From a checkpoint of a small sound classifier.
Training: soap at rate 0.0028, held-out accuracy 100%.
Data: 39062 training examples, 25.2 epochs.
Rows from block 6 of a small sound classifier, named by matrix and row number. Each number is 500 + 25 x the weight over its row's rms, rounded and kept within 0 to 999. All counts start at 0. Numbers have three digits each.
Before each channel's rows are labels from the 100 clips, of 14976, where the channel reaches its highest value: "top examples" is what is common among them; "peak on" is the class under the peak. Only what is clearly more common there than usual is listed. The data: synthesized solo parts of chorales (CocoChorales). In brackets: how many of the 100, against the usual share in percent.
# conv: width-5 conv (model.blocks.6.conv.weight, 384x384x5, each kernel summed), inputs 192-383

top examples: violin (66 vs 13.9)
peak on: silence (35 vs 12.1)
conv.154:523499477489491491560491463492456529530543490538450513497511505562479513453483489519498460537434514494509472518489486492491494532491448510511529508496493491514501486516480502543488531489479467484500467504486498466477477493498524518477507507509538511479487503497547500517524499507512515489502510514535525546506545500495498524441484478503479500534495463485469518462460498507482482506479505500473480483482524502495507500487450507502485483482519446489540463491487466510475504506480545456519502530491471493541535472527493478492478503492532508477521485506520512476506489547429501517

top examples: oboe (73 vs 8); note B4 (45 vs 9.3); note A#4 (41 vs 10.8); note C5 (30 vs 10.3)
peak on: B4 (34 vs 3.6); A#4 (29 vs 4.2)
conv.328:480472541494506489495470532457516484479515515470489454474511526534466512499504486528496507523453495546441528501523520490531532506521518539504467444450514477498511501465493485507536504471479468501510469507492465497525507518493505489506530467488518464486536475547498484553514545507477518531450513489493508532530472464511485499507505522506471496473515556461538535524496503469503503519568530502532502465505499508511489493553491494505474534478519509480495534552490512519506459487427514489522537477486493498526484456501486528467467484525475500503518530520508508454576483508490522495

top examples: tuba (100 vs 8.6); note D3 (30 vs 2.5); note E3 (26 vs 2.7); note A3 (25 vs 8.5)
peak on: D3 (25 vs 1)
conv.296:501466501495536472515520495485491522486488496529534467542499496518503552504515481527550522520511513483492482490530521517511533424510521567447510492517490531499522512515515483525476476468476532519476477519520479475509474462517545489473472488472487469537465508481504471473520497543482492483487516544471486507508509476503493526580464536494492499514514515531471524489504497487513529502508482525490488515511556508551533492507485489480506510498481477501496497557482508507505541533499519512509526440567492507507508520487493529523522512520511525464506531499519492525541511535533517496

top examples: tuba (65 vs 8.6); oboe (26 vs 8); note B3 (26 vs 9.4)
peak on: silence (98 vs 12.1)
conv.71:437464464540446472491461496519505480514503505546493506477513472515446476525505533526511501445539537476528485496513494481505498476496502532461482500485516506480492511488496472499566513529494531520532522475504441513497451542512504482536504471496525537469506522466497548544504496523538475498524465489519465517484527466479458475499470533508498493493566487484508500501536488494482489545472509490516531530517476487526499486540506477503469545492501509483470491489519505467517456494489479537511532493513511490508491514500502498524463473458519469475514473514490480463519489539561523513

top examples: oboe (99 vs 8); note B4 (44 vs 9.3); note A#4 (39 vs 10.8); note C5 (30 vs 10.3)
peak on: B4 (36 vs 3.6)
conv.218:502523554516465481527474530527512495472469474525467472486498499478502487506503498483514468485497510530534462512466499466520507458531464501519489467548503497521494505474465493527502526486513518542512527516481494536491521529490549475494505508528505487509547429543517478497496505445523489553511522543510510537500506498488481507508473474512440491451541474511541546550505517480526488501534531501524493477477503521487512454486511516448514445459538470495522493476473528495516486502514495492461525523519492493485461506484496500518456483529536535497460530518528482473488467475459499536

top examples: viola (93 vs 8.4); note F4 (45 vs 9.1); note F#4 (38 vs 8.3)
peak on: silence (100 vs 12.1)
conv.342:483517487493525495510507466489538470522523531499484462520506508523489495551489483501498485548532519469430486525496470484464510521503484523483505497509521493512530475504533491479537538514506502524494509533493502434501483497490435539531520512560503483492498493470503493509478500527449502474522500484512491519528477502487528503526487484470553549531464469519512543527515523535474548458529520534524483499498517511470506519446502490469517488500455499521489472541479496511477557508538496470535495463482527490483518505543536545522473481495476468512437510501519465524495478485458487529

top examples: oboe (57 vs 8); note A#4 (33 vs 10.8); tuba (32 vs 8.6)
peak on: silence (83 vs 12.1)
conv.363:490506489494541508503507480469505482476494507492516516530515484505491506515491429495548481507508562529515491530529472492488497485509440480489495511522544533525506531492539499515514512505515525518491474481520484515519505480473466495472459477466461550480542510529501537530497512487495494522522489512458475559511490497507506504488450528535518472524506523501506502531485485485499485477511515511535525473556492503500502510486482483534457504501524475468489486483511461516525472440450506515479581504533501475493499482532467510528469468492519509488523517503533478514498478505494472530

top examples: trombone (73 vs 7.2); note F4 (36 vs 9.1); note F#4 (35 vs 8.3); note G#4 (34 vs 9.3)
peak on: silence (29 vs 12.1)
conv.170:481514476483508503462496501490468513521436455463492498504483518493472489492487479510523498537491544488480498478474509501470456538505459499519517499524508516467505477502545501462469464462480543503487502498476513486481495473565489504500519535492507496502473503529486498465500489537515512527487540553534460485501516506479501503515516524516502455503484499488497513471496534493513482474463539457504489554502488460550493509531475544480512509474474489481501470520519526481501463502502471515470503496442537510534523532502469532497507484531544505497487505492524507503454501490464545498

top examples: oboe (60 vs 8); note A#4 (45 vs 10.8); note C5 (36 vs 10.3); note A4 (32 vs 9)
peak on: A#4 (30 vs 4.2); A4 (28 vs 3.6)
conv.237:527539472485490567463490511537491529483540510476468509500493496512453488514515502502492537512500482531503549456517512491513496538514487517490488503474451470455517482524481495511481564493455509538516499470511520515482490469489555463493458490522471504520501501498490499491514525495523518532471483533515523478497479494509472495505496498490517548515530491512532437482516526507537484494517479491457506511476501513526501506483487548541482480523484566477503478476480531528498470499528478467495460491492513552488551489509473495520486503503472507449487482484496499491484528506561485464

top examples: viola (76 vs 8.4); note D4 (33 vs 12.4); note E4 (28 vs 8.6); note F4 (25 vs 9.1)
peak on: silence (75 vs 12.1)
conv.34:540498487484473523477497499519543541524503517466491465472506477504499491502529505518475479497461503486514504539512475484504542520503498511492485455466498486506509519548490496482542468505511525512501481506520442437523482506496453507511473471497511509544496496518494467469512536532489492506472490534490510524522483500514498571490447540476551513544530461482489534529517525487553486436548530562459498492506429494500525514553480480510475554493479497507497474477497511490526480476517487509490505526492476493509476506567514528532460493551505469501471513473524474439507518494495517518

top examples: trombone (100 vs 7.2); note E4 (38 vs 8.6); note F4 (37 vs 9.1); note D4 (34 vs 12.4)
peak on: F4 (27 vs 3.3)
conv.187:532483506549468516565495490497471519488498519576500466468547526467545539471490478496491506481478473487498485482533505505501496456523509520443478470497495472540544458496542495469489443487514501494506492482478506511504479458507449505532514509472462492490506497467497495508528494509529522523502475499508484539506470488529513507531487487482502462499511493483492537481505519547504520506498450484467467495516495446518483518461521519452479504524490514458490477495482522493505532524495468461453503503479531431528519480472551515465487549515467496466480513508472479525446475479516473465

top examples: oboe (71 vs 8); note A#4 (38 vs 10.8); note A4 (29 vs 9)
peak on: A#4 (35 vs 4.2)
conv.352:508490513477464489537477488477517512504526467534538463521497493493495502562511481504506494504493472516458509540499498464556537510513461516495507456523484497501464514533472493523443468443488496515504514505505498488495513459524502484481466456546512468518502498431437478524527483508498506480507489487509480537532499466518508504498467484543480499508533504498456520515504512544481511479519536516516526490525488503474494497489462480528495478502436504534476526479492486480501536491529483531485491523544515481487485481497509482487524495496498454496436470493566499531458477495467487541

top examples: trombone (100 vs 7.2); note E4 (36 vs 8.6); note F4 (36 vs 9.1); note D#4 (33 vs 11)
peak on: silence (100 vs 12.1)
conv.380:495485506515473475510471446509529481513519522482482547545508499501554516476495482472478508531513536536486478508521519501543513469525473524507474469484530489488495477511516514519476500512518504488493533463505492457532499534490542510503495481500508472478511486538477489508436465469519503522459491453484487493529467562506487531499505476501499478486496538497490522550498503514494497459513453512507533505509516486498503512537455473525500508480491561474523520502525496489501502484573516537476529463454481531490466495455502508481512482513518500548512498512471474456427471484493541514

top examples: tuba (70 vs 8.6)
peak on: silence (58 vs 12.1)
conv.87:485502529532489512531527476481529521491452487494504496501532516528526515496542517517523489485525527481465489481497510538504513510495501525488485480505513523519494510457515524454545446487479446545507499488509504516479472502505544511516456492465510438473485525478500495498505497484547481493535524511525505518492494537546480559499452501473477489495472466482493486476483470547500490535516546518482497476511503465568470522500516515521481482516490488481486496468479505548534486511468534520552498499521488468518505466482523508489518535548496530508506510483481467497481471506517510488

top examples: trombone (86 vs 7.2); note F#4 (39 vs 8.3); note F4 (35 vs 9.1)
peak on: F#4 (27 vs 3.1)
conv.191:472527518499539478528484519485494505495492528476482507486504512459507524529516554503468485489497469441475490479488484546521553527518501515474524463494501521517521491515520507570491517427487499477504474471511497491519481482551511480517500486480506483515502499504478495506507540558494490490517496505472473537437503532493493511485518497487533481529498483479514492478488470500514503500482495531535434471481504533528508504495486484522501518533505462489496516516509507490544518508456539479474504502523487518494520510484526498548504533493495537468484497560555534508451499538499492482

top examples: oboe (54 vs 8); note A#4 (49 vs 10.8); violin (38 vs 13.9); note C5 (29 vs 10.3)
peak on: silence (100 vs 12.1)
conv.252:481496531477469479493495497479507515527497474541484506535529505472550527500494499491524545488497491491483515508488509514512498515475510513528499483493507523518546489501535488480519445523540506515497479482479491496485540538433485496482490521493518491502506471573512488540469493478496486551496534524494512530528520524530522493457474485499527513480507471469460520534530499515490512503492498474508477491506492483529487467491512535469516482529492462542521477477503502516545511555497494497472521475501465506488505492487489523523496460503460467498542530522548502508481510547515546480

top examples: tuba (100 vs 8.6); note B3 (40 vs 9.4); note A#3 (33 vs 10.2); note A3 (30 vs 8.5)
peak on: B3 (25 vs 2.8)
conv.257:504499535472561502476479499537484516510476485502543474459516491534459521513492483499483465479517524518504483484506538526472451490519516460460504541494491493501524543511509498496474510481496502531484500451538505522486475508471513475502505498462529473531524495534506500527489501498464541486487525499509511509484472482462495477480454527537469528522529557536518467518478497537493528476540480473538492519508504504469539554555532477536459509477503472519486478533478535515460542497493511514526487468521495470444504490524504502471503516467474514521498479536508500525490469513448472483

top examples: tuba (100 vs 8.6); note G#3 (49 vs 8); note G3 (39 vs 6.2); note F3 (26 vs 3.8)
peak on: G#3 (36 vs 2.3)
conv.349:522521500505472425504509492503543495501488502466444486519483513521489438532455459487494479524503478495536485532527484516491509497535480516511512567522475511529478486506476502514502524475504518506516538526516498548482565479493503471536531472501485462515527458518494521495459470544490500488477514509486477480536539552511485495466504502538529502472490495497476472514503473470515499494497482509496479526477543502477513517484518543498541486493488517499545513496524518491489503506460498502481495485525481435526512499537502487487503494494470521518498491522529519522482500513522482492

top examples: tuba (76 vs 8.6); note B3 (34 vs 9.4)
peak on: B3 (28 vs 2.8)
conv.180:495466503451480498507514500467538545500457492463489515490461527492463469502509466533475504484472493497506525496472482527548482492529516477514444499473469484505520499533467502450498503490484495494532488535497438509544492489500504498485507490475538546496486473495525501484517524500503446523492480487491478488476528528523524449498465490513504479497497517516522549480535484485522486536522491514466505491520494497539519489481471504464494534497522495488521480481542488460521447505476471519489519502479537497459534509496452506550498485508530491495508469511475501460422513477478518493

top examples: oboe (67 vs 8); note A#4 (36 vs 10.8); note B4 (35 vs 9.3); note C5 (29 vs 10.3)
peak on: silence (83 vs 12.1)
conv.74:514531508490518476484481489474482485495447512543489508496501456509466541510501519509468505501488498443529502548504508505472524454468498496531456484469466524493512523500482486514517476463469504523487494514517446515525497463535533505499494506469491501474493509549466515526485476502487475444519531490485469520522477492475529498484487542499502497530486557488466442486532497535487476491483476519511449515477482468479470460516525494507516535484508503486474487528513509482507486524463486533492504523486473491496528516486450514485513475499521512506457510518478491505493454541513468550

top examples: viola (62 vs 8.4); note F4 (36 vs 9.1); clarinet (33 vs 8.8)
peak on: silence (62 vs 12.1)
conv.277:485509513484508483503475504513522527529438484488480484518508506490487525490486476529520483516511530510513515472477536509483503522493508510495506512509512514481493514476480462492493492520516507527490495522511489533493459490528455518493478470471505539488503491512479435470506463550498506487521516474522498521505509541465499524479508568493485562530550528523482520524469512524535484510468502501506518533527524536503478544509486512468533478506451488538484454515519536486458480559483523538475562487504511484520494451528508563523511469504526477480516457500527507489482518463492504478

top examples: viola (60 vs 8.4); note E4 (27 vs 8.6); note F4 (25 vs 9.1)
peak on: silence (65 vs 12.1)
conv.251:493490488490489524511528513444494498516523476493540534450534494494477494480512477469529456510455508487550505489510498520484481521502470504580476499504512487516509513525490520506480505534493489503505500545468464467508475515456477500552496499473518468532494478479443523492493466453498473497432519539487511518498490502449552453491507521518499451573503502486497485444550519514485484485491494471499519524525491504506470483536516527517477523549437469528477498515514525493541469473523507520522489475524490487482499486536471534446446508505502517502521464492528488554501539516526505506

top examples: trombone (70 vs 7.2); note F4 (50 vs 9.1); note F#4 (34 vs 8.3); note G4 (28 vs 7.5)
peak on: silence (98 vs 12.1)
conv.377:500533506478509513475470478538517468491473511432556506511498522494507490515493501503466526546464476549540490488460464497520511551499533478462527485502496510526538483536551468496473498541526502523478533517494524493495526482499506496505552471535493479501460487530501513487520483516521513488516499469547515443519511527494512492543505496536440500485501497483504499489522512511483492553506504486478505506512486493506481528475486494463470498457461499495525518490455488508488480483516498503484549457479512499514527480534483516493475484494490499498495490515502527494490471546503485519

top examples: tuba (100 vs 8.6); note D3 (30 vs 2.5); note A3 (26 vs 8.5)
peak on: D3 (26 vs 1)
conv.305:468458538556522495513515506504473489497524472508529506517467484527469510540537527479512514467498488478520492517504560518486528474545507458494508554507498495445447490439547500514504482489548506515508482486493487517492483509517513510503461473524474508522468524512500552534529502512502518498544471468541495500544490510530494488477483501503491500526512501468496503517496506501479510478512487510480500487514528507491537517545494513483502455547463450544487546524510512496509524508475491542496488452509493495479489512509529505517524506514545486476545445495545499485532524510520447459