Weights of a small sound classifier.
Model: log mel input, activation relu.
Rows from block 11 of a small sound classifier, named by matrix and row number. Each number is 128 + 32 x the weight over its row's rms, rounded and kept within 0 to 255. All counts start at 0. Numbers have three digits each. After the name is the row's rms in percent of the matrix's.
After each channel's rows are labels from the 100 clips, of 14976, where the channel reaches its highest value: "lies over" is the class under the peak; "responds to" is what is common among them. Only what is clearly more common there than usual is listed. The data: synthesized solo parts of chorales (CocoChorales). In brackets: how many of the 100, against the usual share in percent.
# conv: pointwise conv (model.blocks.11.conv.weight, 384x384x1), inputs 258-300

conv.253 099:123169113096114162172129088146137123162132149125101153145135104159147108110064136117127137130175119165150081089086168092072097064
lies over: D4 (27 vs 4.4)
responds to: trombone (100 vs 7.2); note D4 (40 vs 12.4); note D#4 (35 vs 11); note E4 (29 vs 8.6)

conv.229 099:060122199138169113048094157082113135061072178168137144168152091111125116156152106144127007150136122172107105105114112121150123132
lies over: G#4 (38 vs 3.5)
responds to: trombone (93 vs 7.2); note G#4 (44 vs 9.3)

conv.365 101:146124141083184145193069115154131098080109135092124137092128127075131173081121079108083139074109092151137158095136074118101158063
lies over: F5 (31 vs 2.9); E5 (27 vs 2.7)
responds to: flute (79 vs 8.3); note F5 (52 vs 8.4); note D#5 (41 vs 8.8); note E5 (40 vs 7.7)

conv.70 094:088144126109062108164115147158094119122104056120129119125134133166096160140166107127117139100160161130119166112197135171145170197
lies over: C4 (32 vs 3.1)
responds to: viola (73 vs 8.4); note C4 (43 vs 10.7); note D4 (36 vs 12.4); note C#4 (33 vs 11.8)

conv.237 097:144091134159187108154153121094074116179175151106122141159092129179129110068121126143135111117144101135103117152108135167230114111
lies over: A4 (33 vs 3.6)
responds to: horn (100 vs 7); note A4 (47 vs 9); note A#4 (34 vs 10.8); note G#4 (33 vs 9.3)

conv.95 095:067123110099140090130107112122093116110127126113100108112175133140126147083132128127097076139127161099120124109172140158140096152
lies over: A#4 (48 vs 4.2)
responds to: oboe (100 vs 8); note A#4 (58 vs 10.8); note B4 (33 vs 9.3)

conv.13 097:171152126110133184142147157089109171098181147122118096171106135122156127104184098132146076119106072077139116144092093108102089146
lies over: B3 (25 vs 2.8)
responds to: bassoon (80 vs 8.4); note B3 (39 vs 9.4); note C4 (30 vs 10.7); note D4 (30 vs 12.4)

conv.239 103:130124147045138057166166080089163140136096150173105134152107143106116169134119076135120174134113124139095136180089085105120090118
lies over: G3 (29 vs 1.7)
responds to: cello (100 vs 9.8); note G3 (41 vs 6.2); note A#3 (35 vs 10.2); note G#3 (34 vs 8)

conv.82 099:129126109186093114132114115150095121099101177125128100089146165175171145174141165160124128148186143132178181148182104104066127075
lies over: G#4 (28 vs 3.5)
responds to: trombone (100 vs 7.2); note G#4 (39 vs 9.3); note F#4 (34 vs 8.3); note E4 (31 vs 8.6)

conv.227 106:097228123114104139112098154150155119086070094106136105070139160166121119117159120083141169131096102159113150130131164113130190130
lies over: F5 (27 vs 2.9)
responds to: flute (100 vs 8.3); note F5 (41 vs 8.4); note G5 (38 vs 6.5); note E5 (29 vs 7.7)

conv.31 102:092133180141116135167157115160147149145149129128137120160142117150164129138110079110086174150141087095124114180136171080117090109
lies over: D4 (25 vs 4.4)
responds to: trombone (68 vs 7.2); note D4 (35 vs 12.4); note F4 (29 vs 9.1); note F#4 (28 vs 8.3)

conv.157 099:076153089096074091166152120111107144144131163107060144124166095111083149181177123177089044127101090108141116122143091102114150117
lies over: B3 (27 vs 2.8)
responds to: bassoon (98 vs 8.4); note B3 (46 vs 9.4); note A#3 (37 vs 10.2); note C4 (30 vs 10.7)

conv.374 094:177123163094079121104139056144116196069122076113136104105175121089104132152132090123101089164077166129086134182152136111153203158
lies over: C4 (31 vs 3.1)
responds to: bassoon (100 vs 8.4); note C4 (41 vs 10.7); note C#4 (31 vs 11.8); note B3 (30 vs 9.4)

conv.151 099:145172116157162084087097087142100100115112063106144100144154141094106135105094107124167118118077128122155075102144160080146045101
lies over: silence (63 vs 12.1)
responds to: violin (58 vs 13.9); trumpet (37 vs 8.2); note F5 (34 vs 8.4); note G5 (27 vs 6.5)

conv.42 097:161104151084145101138190171098220169136160127116154110104134147109128140190151095204121182133069063155158156133136036141120149119
lies over: F5 (36 vs 2.9)
responds to: flute (100 vs 8.3); note F5 (50 vs 8.4); note G5 (41 vs 6.5); note D#5 (25 vs 8.8)

conv.90 102:114124118164110162092140041116128071186126110167112090125120143060162101108165163101136116126152145101110169112136162090121113115
lies over: F#5 (33 vs 2.6)
responds to: trumpet (100 vs 8.2); note F#5 (36 vs 7.2); note D#5 (27 vs 8.8)

conv.45 098:138124099169047192064098126095100133107144152140109153100153164143131131186111140159089138083102137144150094186154076070126107152
lies over: A3 (46 vs 2.5)
responds to: tuba (100 vs 8.6); note A3 (61 vs 8.5); note A#3 (35 vs 10.2); note B3 (28 vs 9.4)

conv.188 095:177081133062075164160121153144085098122136108155149157099124145078186105128155132119092105112118110131157136116169042119110134125
lies over: C4 (25 vs 3.1)
responds to: bassoon (100 vs 8.4); note C4 (38 vs 10.7); note B3 (32 vs 9.4); note C#4 (31 vs 11.8)

conv.17 101:096117157129125111141076156158109109131143162153129084119144111028109170128126143118131125142118115139117177198126172095118127097
lies over: F#5 (31 vs 2.6)
responds to: violin (100 vs 13.9); note F#5 (35 vs 7.2); note E5 (25 vs 7.7)

conv.271 107:142095165116096137182161094156133112117145148110115181127158171151154129091177135120126124157143161098074147186093084156191157098
lies over: E5 (34 vs 2.7)
responds to: violin (75 vs 13.9); note E5 (42 vs 7.7); note F#5 (28 vs 7.2)

conv.341 096:114133051095115121170170119139110180064099121139116101131131175139093096134124110095133136122107126099121122131122084147086164080
lies over: F5 (33 vs 2.9); F#5 (26 vs 2.6)
responds to: violin (98 vs 13.9); note F5 (39 vs 8.4); note F#5 (35 vs 7.2); note E5 (25 vs 7.7)

conv.86 105:139123119140193147133102060124141162110100142155114158084110131151131076138136124074157121106059146104157086128147082097131148145
lies over: E4 (29 vs 2.9)
responds to: horn (100 vs 7); note E4 (36 vs 8.6); note D#4 (30 vs 11); note F4 (26 vs 9.1)

conv.333 111:094144117174172095100091106073094141129137139145058206162135155174150095134199173140088096122161074118126127124172143137093179154
lies over: D4 (33 vs 4.4)
responds to: tuba (79 vs 8.6); note D4 (46 vs 12.4); note D#4 (37 vs 11); note C4 (27 vs 10.7)

conv.19 102:114160160132108107091090123131121057112200101158156159093108131128129134099128162103154144143128172119203121128096114119104154108
lies over: C#4 (31 vs 3.7)
responds to: bassoon (73 vs 8.4); note C#4 (36 vs 11.8); note C4 (35 vs 10.7); note G#3 (33 vs 8)

conv.15 095:140062131136119080178132091124067156144162137127135184100129165115106108131127106133096143165140158172111093145128116203084148152
lies over: F#4 (34 vs 3.1)
responds to: saxophone (95 vs 1.7); note F#4 (36 vs 8.3); note F4 (26 vs 9.1); note G#4 (25 vs 9.3)

conv.224 103:118110131141099096157130044141083114180156135119142123154143118097119116131141160120139100147152089182117081138153133096127077175
lies over: A#4 (42 vs 4.2)
responds to: oboe (100 vs 8); note A#4 (55 vs 10.8); note B4 (35 vs 9.3); note C5 (29 vs 10.3)

conv.159 103:109148117145130114147123159138145172084177090125093091103100072121131197131127173149134151105095135163131145133121110180118192087
lies over: A#4 (31 vs 4.2)
responds to: violin (100 vs 13.9); note A#4 (34 vs 10.8)

conv.80 099:122066114113139129154133120122141138090141105102200120079124160147097137077134193178144128126119140145150157155157099152139096074
lies over: silence (100 vs 12.1)
responds to: saxophone (72 vs 1.7)

conv.249 099:150130141182066096070089155085128127114121131197139186117169162146132081048091147104100177112128131108131111089147135113100071127
lies over: G3 (26 vs 1.7)
responds to: cello (99 vs 9.8); note B3 (40 vs 9.4); note G3 (34 vs 6.2); note A#3 (29 vs 10.2)

conv.354 099:096180140139144121068201164093132118185122132147149122119115140121121094151140121120061194174126163165128078147133158167078116116
lies over: F5 (28 vs 2.9)
responds to: trumpet (100 vs 8.2); note F5 (48 vs 8.4); note D#5 (35 vs 8.8); note F#5 (27 vs 7.2)

conv.175 103:158104144150058158157099091126035078169109124087080119183109120097140150191135135149072076144107159191096106093138179126127150103
lies over: C4 (40 vs 3.1); C#4 (25 vs 3.7)
responds to: bassoon (100 vs 8.4); note C4 (52 vs 10.7); note C#4 (41 vs 11.8); note B3 (29 vs 9.4)

conv.291 109:162164119172094116157140104168117167104150155089162071110148145103112193191129177110082109107142092097166088105101092139127147083
lies over: F#4 (25 vs 3.1)
responds to: saxophone (100 vs 1.7); note F#4 (34 vs 8.3); note F4 (31 vs 9.1); note G4 (25 vs 7.5)

conv.316 102:205109126091128101094167107143151121167132081072145117097176145146133111106178108157159042091176160075113160092094080096115119129
lies over: A#4 (29 vs 4.2)
responds to: oboe (100 vs 8); note A#4 (41 vs 10.8); note C5 (29 vs 10.3)

conv.342 100:130134093088172141121154152108127089056108140096162173106186063134124118119100155119071109148066106056145105135150122085112125067
lies over: G#4 (26 vs 3.5)
responds to: clarinet (100 vs 8.8); note F4 (33 vs 9.1); note G#4 (33 vs 9.3); note E4 (27 vs 8.6)

conv.223 102:132071111136189151138074170123113178054131147067185139110131108073128089160083130114131059134078113154148158125156186084108161105
lies over: E5 (26 vs 2.7)
responds to: violin (80 vs 13.9); note E5 (39 vs 7.7); note F#5 (33 vs 7.2); note D#5 (29 vs 8.8)

conv.282 104:189128114078103178114150132176042107099103156155100122148092095157156151091095149066087091095068126115165141142116164101109158141
lies over: A3 (37 vs 2.5)
responds to: tuba (93 vs 8.6); note A3 (42 vs 8.5); note A#3 (32 vs 10.2); note G#3 (28 vs 8)

conv.276 101:075120142148217058094129153127124100140168123111147073138129089103069111092111119135092183096128144075207083118158132162150132152
lies over: A#4 (44 vs 4.2)
responds to: oboe (100 vs 8); note A#4 (56 vs 10.8); note C5 (37 vs 10.3); note B4 (31 vs 9.3)

conv.7 094:138148128128157162185120110157129173167098132126107062096160135110167137080083124095169096080137131079160132135140148137176131153
lies over: E5 (37 vs 2.7)
responds to: violin (64 vs 13.9); note E5 (44 vs 7.7); trombone (28 vs 7.2); note F#5 (26 vs 7.2)

conv.306 104:104074181136166148131136129128169115137120128100137167098148080174139161155173135169133195123099070103125100119200114130127117083
lies over: C#4 (35 vs 3.7); C4 (33 vs 3.1)
responds to: viola (100 vs 8.4); note C4 (48 vs 10.7); note C#4 (46 vs 11.8); note D4 (37 vs 12.4)

conv.194 103:099135140163154116134059137131112182115100170138148140141109128123119109132165105109159112123144196160119110168131136131120139150
lies over: F#5 (27 vs 2.6)
responds to: violin (100 vs 13.9); note F#5 (32 vs 7.2); note F5 (30 vs 8.4)

conv.56 107:174109115135146122202194135139121131150158132101101128134068120133088156189133106140086095134139077087144143111164146142094188157
lies over: silence (100 vs 12.1)
responds to: oboe (57 vs 8); note A#4 (38 vs 10.8)

conv.329 097:112089089098110132143136100060109125154134162091130154154184130121089146134161168104113138112085167125179123155172171124130127080
lies over: C#4 (27 vs 3.7)
responds to: bassoon (100 vs 8.4); note C#4 (45 vs 11.8); note C4 (38 vs 10.7); note D4 (34 vs 12.4)

conv.263 104:106112139141118052126134156092109183100153131129190085041142121109123169198059156069160126125122139109114111160114120124179124126
lies over: G#4 (29 vs 3.5)
responds to: trombone (67 vs 7.2); note G#4 (36 vs 9.3); cello (33 vs 9.8)

conv.28 096:167169153101113141074120141123095132114146150150150060148121129154137143094172140115120148177132134174104133194142108158142131114
lies over: silence (45 vs 12.1)
responds to: flute (71 vs 8.3); note D#5 (30 vs 8.8); saxophone (29 vs 1.7)

conv.146 098:155152125210142123138188178161116116131113168117093113101091089073067184107130104164132181110137050134121158139129081128152066077
lies over: silence (80 vs 12.1)
responds to: oboe (84 vs 8)

conv.222 098:146126146125137182129149115134101187137105058147107159154077104168161114163079124080100098081090105134072051127155091160100148135
lies over: F#5 (40 vs 2.6)
responds to: trumpet (100 vs 8.2); note F#5 (46 vs 7.2); note E5 (26 vs 7.7)

conv.24 100:101134149128160173132073102097122164114103158147145079170176154130117101066139145109146166170110078188097164127128102144079101115
lies over: B3 (48 vs 2.8)
responds to: tuba (71 vs 8.6); note B3 (54 vs 9.4); note C4 (28 vs 10.7); viola (27 vs 8.4)

conv.61 102:152115144118092207159149106187161108123136183134123084147123152123097173125141105080176126105139116111118102151150115125170117092
lies over: F#5 (28 vs 2.6)
responds to: violin (100 vs 13.9); note F#5 (40 vs 7.2); note E5 (36 vs 7.7)

conv.160 099:111107117149122156139112116129121149091170096176125140116128090141107129153126142158083063090104204090196130092154142144143167055
lies over: D4 (29 vs 4.4)
responds to: cello (99 vs 9.8); note D4 (43 vs 12.4); note D#4 (33 vs 11); note G#3 (29 vs 8)

conv.196 099:115127125124127105092170132192167120122124121137122088097083117118113134095087108096139128130112130123179205133142147133140137100
lies over: A3 (39 vs 2.5)
responds to: tuba (100 vs 8.6); note A3 (54 vs 8.5); note A#3 (28 vs 10.2); note G#3 (27 vs 8)

conv.49 097:105164154125089167084166186120155115054151120127145100102104110154102181146166142166137121085118100143122101144135106086155091147
lies over: B3 (32 vs 2.8)
responds to: tuba (100 vs 8.6); note B3 (43 vs 9.4); note C4 (37 vs 10.7); note A3 (35 vs 8.5)

conv.99 101:139150148125139127158116099158155177169117155124043107145126119180118129088154176141110101165063115066098069103112107165110147073
lies over: E5 (37 vs 2.7); D#5 (25 vs 3.1)
responds to: violin (100 vs 13.9); note E5 (46 vs 7.7); note D#5 (39 vs 8.8); note F5 (30 vs 8.4)